Weights of a small image classifier: 15.7 epochs.
Rows from block 3, named by matrix and row number. Rows with one number belong to one channel. Each number is 128 + 32 x the weight over the matrix's rms, rounded and kept within 0 to 255. All counts start at 0. Numbers have three digits each.
# convs0: first 3x3 conv, stride 2 (model.blocks.3.convs.0.weight, 64x48x3x3), inputs 24-31, a 3x3 kernel for each
# convs1: second 3x3 conv (model.blocks.3.convs.1.weight, 64x64x3x3, transposed), outputs 24-31, a 3x3 kernel for each
convs0.0:093117173141157134111160151148145078134104177160101114085119122169120066135081169102081097098105093124088105080103091171176148169101081124111083104158082143098136173120142154115113126104129055126222164135119072153106
convs1.0:123157107133155124165134128141156151102123128079142126114136122160111176137140145098094137107122148150133098146115179164158146165146135153091149149072149114148156110101120116121118109074085126144149100164066116108085
convs0.1:141163143131100167080107073128123114107136108150091120152173104145143140187132168156149128117163169110173082148125134118074090110063130098165127057169102140149100145103151187116153104094141126101136113135156106063131
convs1.1:157144141119137115126153098122139177135182120110111112129164145141154116146160128114113104108108081116172101152095118120147129130120132124198115121151124121121145073131092134162083110112085113135143164126160127128122
convs0.2:094122123114108104158096084136139105064133205109134147135153143144058108115108106155169174180180136165157138129146106167109148141118163111075065079128167161162138151120209158072145110132105125139142143134099123133135
convs1.2:128151193122151153118143159123127131180135154111116131120135114129143099126103109148130170126159138116175139156077154157172136143107149126082128121161138142114106218158143138148116138168137107097156136136115094131114
convs0.3:157144174159129171116094138137153101151142089200096129113129140138110151140111161114150098142129085116056152106135127120139179044051118105050101150073109126094118139113151145151157189091110076153153093147134158122122
convs1.3:175174104146136123172133107114123162145086147149145099102130182177130113127131151127159113165150127118112094148127120088103167110100121177119102129130122141105132089093119103104212085054107094141136188126099139086203
convs0.4:149152165092135108119146094119189145115157194125124163094165151124154102129104116104143120121132118111097133106205196168148142096110130094142127131137111078120170143098100119164082081119105169100169135100129138117106
convs1.4:136162111117133140176125127191173096070021100113161227126092115055127100141167065096082164091222122142125118136106093157116149149112104135123088098089109139110094159137122140087186094062178127149119149119151108115107
convs0.5:175112135147076103136165115237188060124121087150155050122149115117135114125083155119200179110153204153169157133086097095105113116112130115142121177100141166076103103109135103168092101160108147123175135081091084081109
convs1.5:094110155106102139108102140126092127173153093097114130129165145144125101176092127199132113136111132156141113112159134097101217105154137166135162136135125070111107147164126135118159150148159133088106102143191179255255
convs0.6:142137116099096117120132117118119164159122125193146146140113082114148092143116068170151122140193128185109180121189083173153201117127109157133082184172137192151090090126122094145144130096091084080087071123167085159100
convs1.6:114172144126143123108139118116113112088122156097103123154107115123167131126107128135159109092203175176112150123143127112140076110128125118144122138173125130133076155180129089129142156128119144086118141127137105132162
convs0.7:166129104143138064128086056146127041084150104100080195105128175154092178107135121107110108129109103077139159109152172145121112171127091107162120205125056110125079128133124070161118094132113126093101150112132157192152
convs1.7:103108125105107080119108121116063090136152114167091077119124139188117115168141078150142142118116118100110121115087127082099160105149135101071151102123113113119174093098166134107129092135131117115130146144085172152147
convs0.8:108127120127098110110125112130167147135145124104089109147152137152148132123106133103137120094102139116142103151079116092080118060089143088097140117112138064116190100113094138103167120114201105123139043127156053107136
convs1.8:192165134120162162115176133158147114160123130180127171114107075058097096118146136120107149143119154148128154117077126131080108116122164128087178116146121089161127116104124128109119188140141103106126122118130126184128
convs0.9:171131144134113144106124134144128167141137144103126093159172084139141077133127131096141156158129077097189076108096120117127066115126133104127149155167099117073063110098139109058172116114185166193129099187119114094095
convs1.9:134171093140112096095193112100150139137151162163153117148133136139101167161114151122088133157109130123114133127181184135155123095135090113159203188107153120067090140133124071124128105132191175117126105111146183148108
convs0.10:183147122125096172107070126115118135156073121121152104167087214108115142102128140125119180136083134066090098083084121147103106084082113124151113098148148139137122129099127102109087104143124091129170106123102098175078
convs1.10:156126132145163161108121108125118117039096144129114090093185166147112149141145107128148140180116115100111138185093102059127159144202171132089070087156158212065173013077144087126100131156108112125122100113142153191189
convs0.11:119172245135114087098149071085110160108181114120060153109120086148226167151156188125135124156115127073153172116110134133101153096097120144156127110164110138118139134060102141079098108159113156121081137151073149148136
convs1.11:174096090099098146103148175113121098077135168159128138166168176126109158103140168138159097154067093093145049166107130086102152180116145120182111128095107157103099160097063121145140132064105099122109131153141123162213
convs0.12:107136163110138170121203156153107085134110119080153171159115110099163163154040117098062086117112060078101139138094115097093160109104129091111067111104115109099111064142163093137168197219198162097157153146194139149115
convs1.12:150125116163099119186181155118155137106142206140095170127154118101105162128148131153155102135145143094145140109128106113130104161108105163176174118199083105138085106154109081132134118098144097158142139104103141117145
convs0.13:134123107150150120097130076119154158127126089127130137146189148168173152082096094075109182143137149129039119161107163135111142197116141147160156125142151140124111096103148187125150130168125148123122104153119110123144
convs1.13:143106114143117135091186138119101133154163119095150124145073107140110145114191082150124148130113159117135112143204118144138113118179151133166063104151105106141138189133066133144088158158090166094120110117117149150176
convs0.14:151148144166160183228159090112195121150150118175159110131157150115159203169151196124105151159114138141113140156133090062139153133141197156145117119132102184149122116161147079094136127197118126183133120159159122143140
convs1.14:158116098138100149191116139139128144124136137170184080139094143121121144118119156110087217040116166043092157137173128154183114154170101153101135128140140149120162104159140128137181002107126144115107100156161194128200
convs0.15:149123050152161183084185114102161088123115038167139177156157126084162117143124103203150116139114100134072118154125110122171086141154137136174048088113081124166215107162189090140143046103154144084147110093176140104104
convs1.15:142107137122107123121145122072167127174057126144125154153131133116118104118098150128115109101130147144162132114153159089107097149121161152192190149093095079110162102152129129158152131142156113121102144099135097112113
convs0.16:175133145124201110153147104112139103077134100112157130135125083166105135160067125130127115119101144117129126140154130104124138120149098137157140121160125108100119122125149112119146100126136123094108117085138139112096
convs1.16:101153145146151136143139115124096126122132080163110072120136065134096152139164134146147087124152154112161165098130083092143087187162111098149156144167159034083122107160118151168112160187077118080081115091084114175155
convs0.17:071128134142160153178132112109170135112099186154155137146124156145137125091136136060109087085154073116043098125076147105108087133184113102170205176112131053106100081141103150087114149110051126103071131130075118120159
convs1.17:093107141124093143105111108097086132108132082117100131103127155148130124090150123130123132138104131084109122134117132193206135127116110170122098060095150219124077138108063135153148110138054109114114144080136108184136
convs0.18:091173144157124173126153169141113119115137116162077133122093086157108107175177149108163157194116157131100125136089160053134150106100149118144121141173113110135168096117117162143142110105114160116124087111076109088098
convs1.18:122130131118111181102123120146124141138140106131114133153092141113132097154107145120130119134060155138098127111178090109125121112121114109160195106137162146066068124139139110124170150108116118119101127107140163126101
convs0.19:141129158119123164150155111163185134168110130133084118082141176139146150148133158185186228156118173122149144103132090106151232079138091135132164185189121094147104162134172128116167156110125132106099118159100130100113
convs1.19:116131145125131110144165112147152090147105089123118181128122080081160080112126109187147032136133109155120102182062173102092169129122185131127087093090076116150158153121191106145126087132150152096151092132092134139186
convs0.20:130091136109065164149115188101177192129129114167072049160150158131123112158137193149171186114166185142154075111077126101115142177168128109177146182144131108165125103084114120120118133116142149136151168133148114112115
convs1.20:099107106109078078114129140130126102120116149126142104172126111141098159139138140159102147124130133146105143140160169148105123096143145124090129147135093110125143129177094131145145142088166117151111113119123123134116
convs0.21:091117116158166084138146064157157166108123118067105063155163179120065083187138088103157183200124176087142133077118073081093111155133107148152133111107104091121083054167108116122109151080176060129145146151093129096118
convs1.21:109127099165104093174150139128101124100137175121153109154101187168111150156188127136141142106115113111149148159106110183137166151168151142103106173102115085130126080065061075066086074109072099147106123098154132189106
convs0.22:178156083144152181102106110104133124113089117164115054134059093135091112133085117101153135097122140203112136157133183255220148145153057150215095182103134136165073183167173189199134154136064094136083140123128145140070
convs1.22:062141226162201146117146160168175054080091096131239167153118103108140123056094140099073148148255147125146131137134108128104104127135131109126149124156147144099159096122190171076134152123111139128096115135124124084125
convs0.23:157164132145117132112126133130146134145199128144090108168115115120128104140139119085078148123096125139152084173144135135159156084101117165085106133108103105228144150131107154097162157112128122161155136134136150180067
convs1.23:129137139170095124135165087114137104116104132132130094189116131131128122138132119111151153120124117097149131150182144154124142116133046136138138082130167152154062123138139095129115114131116101131137140162100151101136
convs0.24:114106124147155107145133140167139179153182096033146141150122099103153106121113174119130144084164114123150115162087017177150063168145052098100177119104133136092096185108128145060087153090131123098101140128100128149133
convs1.24:116175120190151185170183117116106149117101157153197196114128138125147141157066091160149153155148196141099123099126157109161125124086116111093115122127170201143113138113041159094142184207202167090136123163121146134196
convs0.25:093144108102134133077154102083152111144113133112115131125098101080117077156104096086106162093144152101128109117093076118101116115100114094161133130207050158074114133181133155132191171156119110105098113116088079072085
convs1.25:164142159122154193127139160164120109182133091123101096149137180163200161137136128124120123108095131092097102151139117108127118100133156144164147145191078165111138155105115131168099086171100122161139099112095123104145
convs0.26:120105080120177167152150094154169092146163174082187175161112171115184133116183113108135146129137117099142116153132113088102187133136108122145091144189090159215134122100146086121109075097121163133094103133085183107092
convs1.26:159121167123134092103097137131125113118126121095077154122127094155129152173118140134141170169137142163155113140132139132110161110080106114134156090077143129145145129094131111160079134094105105113074114208184193101103
convs0.27:133126170109121166139123100041150088111149117125216114130135168099128115131124098141133148166091173140101157216125219221190080117151085115146094178089056191114107146141088144066088156149155174113128170096083097159150
convs1.27:146157167146166119127122132133092099084131130128097132141130090135167079145161125128142117177122074143128101089150121131074189110172078144131058113149189114190131100135090133203139144191141139099138144215165103057127
convs0.28:084124164110136125121118113174155134163080136113121065141116104087138156107123115192152059116146164130135174154148166114117121107136093165101113104092138079156153094107129109161159075221134137122128167139159120137095
convs1.28:114123090099098141106145125128111129142108113160157148063093152143104125114116142120074146075181117091102174141109096083135090122168121099183159142178110090140106141140171100092108091166121117135091093114180119105147
convs0.29:115140100094136114124095102141106228107152138108131162132167143109150120152114099130145086096134134107125119187091210125083155125137109129129086155137135083130094070098103126124179135147133109093088103114107145101100
convs1.29:132101116108164139072095100162146132132133126133110148090115183148114100091097134102130121136133104112116116136135074213179165156116134136131128114137116101062116160146149119106160131140145085094095129126105108122120
convs0.30:120110021095099101096091074162144159146091129155107107146172156155160117223133085089111114133116093108098118072154112110053153140176156129084081078117110119121168157154118138132103092151149124128109141175111135100090
convs1.30:125100120104109117101113135141144157163130115107089097048144059141167110069100094100155122150117127073057058146094069158136080107123108107127141100148118104159077159117122157166091171119087163172149120141091066098069
convs0.31:169160173184057195178176145132108147125106102105115185101176135096097124166175132149118126151103127086123148105119169109154064153146174131117127095116134108115179149123152130154186089176108102123160158151126118160154
convs1.31:170105167110116130119125116077197175159122083114124133185121119041112132100153175121108154099107189106073132120078086089130146106162132113146096086141148093187082105089135136055168159123101130135130136146105077084150
convs0.32:075158138164081111143180127107082080145162135137127123122114136122123169162101167128164149116101129123137097155052166138032113090066076157097108203081136138146055087228146185169199179255128155119154147133104139164128
convs1.32:179099147105122112117121122134138089087105169076120191143087124105109101127116189127107148137137135118168114158093097145068137138131133111143069116108159145167127209187145122117136151150173102120152147146079132131131
convs0.33:091140211088066145076117115097141105078186100131111132090113051159149086116117110158161139100152246131214154100098101091137089072062121081083099119081118109084105127215068085144172097198096130116172139102066144100141
convs1.33:113107088136142106123075109117112134095178079168150137128142087117134187169112119062101124167080119208151127110101157088124163119127144132124109115119130142160156134110115083123193120154086113139165126085142105142210
convs0.34:146127152100105139116126106093172133084173121092156093083206136104164205167207108117082172143145124086088099080157113112142188070145153104166163112157218085190176100183151159074157118162108109160157109141110169081138
convs1.34:123121124124143121137085090168097115111145120104192125188164088086107119127125086184108121120142072167139103100092103128147119117123063090134192134165099146107065104174112116127165188103125161154135128096134125079080
convs0.35:122131129117151161126093114149100102117097154156138104202081131162169151143139071108158149150162091149038091101120135140113138095097170113054083137100150163116150068255131096112157088102080136084108175116095156234147
convs1.35:092077129094131134088163140165139108113109100178093115100154098103126110148109119122116133082115136130147112108141110114189131150125164132164072127193133188255182114131181071137141103118145084099171110106114181210153
convs0.36:110110117081129131125111194155165101128120136189077164132116131100133135130103093083084188127152114080096114153122126144080117074172109093087103081097133095126121115108096097155111160111083157089117133112082081111146
convs1.36:121110129119100098159154114148177127159079120170120150144136164120160164132132128173153173120141157078081151153171167163124161135136168128143103078125093132111062133088123160144180153117083069172081170104218117160067
convs0.37:141071113127081136127050099145123132217096084192083167127109111095105138093139098172159151166141137148164129078138201103133212115173192122143163091129148103198201091147155156186104075116094122119117150112144121149124
convs1.37:104097134122139124078117091144102066136102144124149189088140133147097130128094103139114108143104117126098152124143132132145195155141115095116107121076134159174139027178140145121195121140173152142131143128161139090123
convs0.38:139112146140148123119117060159143158138154116137127104100171087147146122097095126158136190084076113074058096116148107125108155132142084142096122122149146083104113096121161104098097121145169104128076135172135180183129
convs1.38:113116136100124071125135121142132125137141136100131120135136097135151118123119123115108153097116109074092102141159142118181164115105097117122115171130128145126175091128093049095095046100104136170136182168135130110159
convs0.39:134105122151080120091153145170133183107108068124084144145104103167098141083094117114144139128096154106116114155156123126037095077092115152119117126106125111108140178135104199091113143096133104062132111111087103121104
convs1.39:125151139108129159122111107152126156114146095128102120133136182146106154104119176146106116097123189072124128176164110147150098095063126139137097169092150092172107159111185146131164167114127158173130141129155098105090
convs0.40:156096063161106123165164171065122203112124153103103105105138117121153111101094089149160105121110087108186123140124086127094101121134156082134097106155092146107134166172142093177127141088121115149106166100078128199183
convs1.40:126179109149108109156184139099130146103127144105071121153135107130148092170123099128078064151115144132147104074072165129110105158094107141159137099094178138077153199165097119174092145152138120103151113146134103048145
convs0.41:130055097106107207120167174124115136113117110076097166171088195154137155130197162180133142107198137209123169102172120090090169143035084137154092128120111188115118120136135110145076147144090128144148124205126126078138
convs1.41:149130127113105118112120077130105116104117103125100135109227156143090123174076163151158120125140108175110149130109138131099125153155122169116140114144142166132132147115159090134119126123133115097132163182114145146156
convs0.42:111088157138174141150115118169122147129143103096119105163155077127111136160152160059113105100111149141121114159107037180119119189197200138084073170153095093109094173104104067184174088102095108145154131143131134078124
convs1.42:119120103200222119115139138117115040064172190169225231105145084074155107089102093135169125165219123173135139116113154107138113161136136110174127095100111109164158162116172069155120115146104114130115113096123097106154
convs0.43:154155111159133206200237128173049117160110164131110142101097156108150102187139147067129178129123124148132126157103125148197159107141136103125112073173105107132156165119116126180126162071119130125158166066137154188156
convs1.43:133103125130133148134139179096110137119123152137128137125148110136130157154151147153157099137138163112137092140152114137140165091132100144156118160131135092075095184117106138140130175090101139078132152118107116130161
convs0.44:135149140131121192143126147129135145105131103173098111092128087126080093162129113158113112140145118064128137132151163102076120178133115110128089100154118105069162077094103243142091197180106088111129156115142117113086
convs1.44:176110146150163131113157146131144182128157143204113117134122137142174150130092136123145134140137123117143115062084194130134119108112099075218170114228207143099136113099073099089124086142089118151131137134184156089086
convs0.45:132150107162132152123105190101092127105143151162140068170133144152119149066140122122126055163137137109104118129127145132130154122146124088128091084130157095118089173084125186100115070086083144181115139132133116117105
convs1.45:150126112066101133154102127102121138126114149116133129099219128171117059150113116145087116167125157144110169131112097114169126116089105116048145133124129078102128108147141130155168191153208101132125140143077143133180
convs0.46:104140081111136121127151098139157184129092188102093177051108165191172162145186110150160146151123092172121118125077111220130111187155116116105099126157081154145125119104132174106124145141097130138137036140139114111116
convs1.46:091154100110119106191063140120179109107094153097126148084124171108137091126103166161129077169117105126157126106138154115077114156104128133105128124113122110124108115177179142117150085142150088091099151114095100101176
convs0.47:151123120105090138088153113093193132172148161106157192109133157084092147089145161101143158104121138103129132126132134142147112150089141123192103128186121127160147222172112213109119125061073105100146076123108145132057
convs1.47:109176129138143107102116147141144125119120165114147107146132137106105140136151115085137132112113121129125101110104071068082116099094105117108135158137119126109113173160146170143162163217123135128126134101097094136120
convs0.48:191143123128186166177216101122092138114152122121110142118109172114099111060107096100150158123126162101106144127174129058102222063050172128115140123087143135099142096101128136077093130127169137135117096099136065127128
convs1.48:119185130093158162121179100157119135126085061171151212112092068165133144161145131120088062147182150161154103070072170147152130116124104102122127145134135112110153136167122174083087069112134114068148060082115128255152
convs0.49:084109141112180164083101154134149126165119099243140086157131149103051135067117155187118128128126070119099133126104158121094112171062112130147113154096096188144151158128180135012124088118209128149084149151123084130136
convs1.49:128101084110146086165120111130180131116105159111131135117148139096162137116130162131154116140116137109108129136194139156187125134105107083093079131172154162138123063166165140125123110164119100141148116110129141110086
convs0.50:137161109115144116147118072089126169090130169109109134139095150164087080147180138152134140103146130093131136174170098156122108133162126128130172108189140170156123082099149130116136138154108151109116116145119081098114
convs1.50:138082118153162119131130066136144136149121126153096109146142147145147106137120141117057132138103148118129125137181123136140126090087127145093130078175145140109142109143060130132108151126092140170142143133091073160108
convs0.51:187205157176123164110160114106059171196144091144183111134175167129101130112126145111145108064016094127131155141186183154106120150119106110165176110135179134127100159111167184088106118162152198190154176129208105172140
convs1.51:221192095183114099157103060124116116103132141142135183132096112161118122094139118086084117133145152139216194122185143087105146144052162115115117120135060151110135106118160095084122126116111095135161112087117144060095
convs0.52:107105094161135099159193223184130115094096131088131153153136142117124208144180123139154079091152100089130135132169226110133188106094135152154178101122114101094096068086201104085129126100115127108158087143130132155106
convs1.52:152210158154181166176166183158147162088084082118206198124155110106087095148164094104155154098180183145131136120087083127113084170130163138055150121097147159178097104077108144054080198064093125163111160082103119100148
convs0.53:157072109078176187080191140103083121134135093132175123115146080086104154122174104096179113140114162172080124101161130154077059123098145147111146156154079137145132111108082119172066128116123087070145132102138147111122
convs1.53:126121090093097156170115120117100118134110134067101116124186113140109125146123174138153146147146122166137131116133150124145136097125113092126122129092108158109117115151149115112124126161137074095150143163194118151115
convs0.54:150113160145134138142088111143126143119146171111191153127156162085076167139102089097170103125171173153133141074089114117174082145094072122134157155148247122178209148138137093164097186211191121124090160089106109135116
convs1.54:144119130117113106136113113122128109112156119125109120100138143135077133104162074138100135137117129140147115121132106094138124094104120093077125102166091119121158120125117096116131107161131164126130098076099127150101
convs0.55:125109084126171172130130193150127164119118082147127116105110166102131100069134149137173080099088070159101154127070180118114171162128135178158142127087159107163112169162189169110098089065124061139101094160109088101133
convs1.55:122108124130135164105132104140114113160128086100160124059144114119165161128080099114099132171132131103117134143078162109109122140166097142160169097162144148145103178140112097174124079106149115116149172193079142211129
convs0.56:084133141119120081101159130148136086111139148132103132055163097154162154141100134168125123141135105092120109150224138161168186073176122141090170091109144129150110147176116121151127111128116119097132111127063123086137
convs1.56:128157152133137116168104113177100096095086098099153126147135056096144117120112155123097122132173109152133135131083120110147125137141130119110138136106121143141098131131176139107120121118121166103087117158126165106112
convs0.57:152131176137126154098151118075105133112139123132144123152193146150152155104112145157126112149113169142168191125103084102122069092181093092105131149128145084105161104074098168115180146142105112153137108105121125124151
convs1.57:076063102134112189070172094187122123165142120098110132107149122108117096131165152068206156152176123076116140150098094172093140089148078157128142109066096093112115103142108177068090165086125131123129084181216170111144
convs0.58:172121070097161122095125182124065144168160072086149122166136149137027155115184136084100149164099073104122169183170127056113110127148158117100187171111100178173096127153142095121096126125049093153164068157120139192167
convs1.58:111104082138121091146149113109130146130119142114155142127141145128113160131130077138121127103111133128191124086115113134136120138092112109129101140126127126174101096110138152085147101111176112113078144138142096155104
convs0.59:115154108112070113101133135082195132202066111147131098142102062111109150096073165102088097096151118147091149151112178133106127141189114130125136160167171064120113092052160093148147136086127081103093098095158127167090
convs1.59:146123090103118121146108120103131148129114120106126135147107149157118136108100119118091142122109112097146136123145119148176076121113150141169149102199151093119099119099107108097145135163130127117122142128117124117122
convs0.60:090091159114112172140134208094114118159128121063146109115149145155131145174135154115101158113120115112137133127156114149167089087098115144115101101103113168086095188070164084137197109146114124111127128108125084155104
convs1.60:110169175101102105134166149093127134104130114123108149093137199082172181131110146123141123093125168142126159125127157089164095072135116111183170161122132150143085143118099125116129134122125130115101121113155146170133
convs0.61:123148117128117228117130108117139104117107165096124128154156068114134125142114145177154185161179111172192141110132140187135154103145118147093139124099146098122112107063125117146135085114095110138181135118143150183114
convs1.61:121145150145117094135116117139148083122091102139151158108104145145126116173200161180149105135140101165116134146088118138165150130130114064107121172140126167104181149186149144154150116137145087149184151145158068116156
convs0.62:072123129112151142142127154141138094209185161129141185109154105168161204093150182161143117102163163069155138148164109141175108131052051119149148087172132138079144131167127097117117061133129133110135124139087122087121
convs1.62:103126143150150103120143129142121101111101139144155082157150080091122089096106075094148148074188111132145138160137129136116140136182127142181148124158160101119127178128106125127157085190199090058110104143151173205166
convs0.63:120138164157108096123080126127091114151119116147149128135096106111121174129119112140099093071088097114072113121138129112149102073090118121112198176139076098105106202123161149116173067094076170094128127131138147110092
convs1.63:155132156085145151122095168130153115187100119136100084163090115128116154079109131128135125142147119089087158124119107143131152132136149143115136164134178069119093154105151166149113149139064142139118121132061118145121