Weights of a small image classifier.
Model: 40-pixel images, arch resnet, norm groupnorm, activation gelu.
Training: soap at rate 0.0042, 8900 steps, batches of 256, held-out accuracy 83%.
Data: trained on Sentinel-2 satellite tiles (TerraMesh), 15.7 epochs.
Rows from block 3 of a small image classifier, named by matrix and row number. Rows with one number belong to one channel. Each number is 500 + 40 x the weight over its row's rms, rounded and kept within 0 to 999. All counts start at 0. Numbers have three digits each.
After each channel's rows are labels from the 100 images, of 14848, where the channel reaches its highest value: "responds to" is what is common among them. Only what is clearly more common there than usual is listed. The data: Sentinel-2 satellite tiles (TerraMesh). In brackets: how many of the 100, against the usual share in percent.
# convs0: first 3x3 conv, stride 2 (model.blocks.3.convs.0.weight, 64x48x3x3, each kernel summed), inputs 0-47
# convs1: second 3x3 conv (model.blocks.3.convs.1.weight, 64x64x3x3, transposed, each kernel summed), outputs 0-63

convs0.36:526502506466514480497464502491457575499515517529511526510469518455539493485528474461481426461457423468441501538515414531468476543629543470497552
convs1.36:489528513511484520445479525552467411494507471478456420505616523479590550480541553531593427512502509446473512492533530518510506532534457481494484511488589490478504498521480503480516572527527457
responds to: built area (98 vs 37.5); crops (91 vs 38.8); main land cover: crops (55 vs 20.2)

convs0.6:497526464547570494555521506491538516451483540426435538502591442478494568476546456574539548463436485504536525541519470493471480460491536515489467
convs1.6:430473493483461496500476426488526503491520551407539515469523508480475527515447503570470503533499462438476418484525611480539492452494531472536569521464479498552506451472436535425467511493462458
responds to: main land cover: water (37 vs 11.2)

convs0.41:465501473473484496526542547459452496500457584607517502541505470589504484504468577580452504484521500496474525505461442513543497526452516527438534
convs1.41:549522468475482491462486554546503500565509518443454602494464525454394501460452544534504541498540499535493483556482559494526489568502433440500526494506486527454545557524463522433565541503513477
responds to: main land cover: trees (43 vs 19.5)

convs0.23:576579408522466474566489505475521476482539547499452459529514465548493518532534498443525512522542461539474503486499489420460515469394486469493472
convs1.23:533538436457555501441446509523538473507453445539501504482492499449477480513457526500519503475503515553476464457541513513454567450468625472561514555457440530493549481587473477453515489478508564
responds to: main land cover: rangeland (53 vs 20.4)

convs0.39:484446466545460517457561494476471521478584487566520524446480526496423499481488461484432482516415486521502599495512541453480508502546511473539435
convs1.39:475517536542422563479569505592520420559532542451550445518494483569527508499494547477490501569512516511561502485468501503537504499527446551510473459510469513483483569495569515538508419540477552
responds to: water (72 vs 40.4)

convs0.26:412479491482523564514505493430452492535470534459452473525474451532556544505573552491500553433478464556544531536493507505409473484472532547500487
convs1.26:491429494620566495509501519511494503526550528495507523498539573565431451493465522564485493458516449505475515515523459511483493503488551400459529541514496472609477468454495454498482552504460486
responds to: main land cover: trees (45 vs 19.5); main land cover: water (43 vs 11.2)

convs0.31:457467514498498515473471480421519443435489444512518550472508440478474467607490518492515490543537489587546446490452439499426509496542518524496456
convs1.31:506472498502478469494505509499539540503581498459513483523484475490480482503515493470450471461471429585583445476526443485527521436442483493429473466421489425553574533529475554501538553485480575
responds to: main land cover: built area (29 vs 4.6)

convs0.40:517564504518531538513537461531505527497510462596553570516446526571423519522474450499472460531529483429497471438465528529530479460492460429490480
convs1.40:471488488518457466491512505471459510522463523506527507508494531451636475544456502464443510553463543504473494546443557441513493602486495519468518470551527528456466530535475497528514505588588545
responds to: water (65 vs 40.4); main land cover: water (37 vs 11.2)

convs0.16:479514432504517530585503484539480436477498508458499470492476572499496417566459476479502506492435459497478537452445576512565556568503534471503472
convs1.16:504539564429481520501430451490483476503492480545498572514488442506519425538438493547471480544433486437445491492573460535455458449448531512478535512428472496481506509464550573484461467467511554
responds to: snow or ice (61 vs 20.6); main land cover: snow or ice (50 vs 14.6)

convs0.43:514486490498507558473451505465481524465513528575515547542497470438461481624502513501545475512548495523434503489489386451441515513556524499499491
convs1.43:498542469473498494427578484505504511488580494465528463502558544472519485534493549517509478513491523503597464520549503508530521523553491486537534477382555484484529517631507517488479555520549532
responds to: main land cover: water (32 vs 11.2)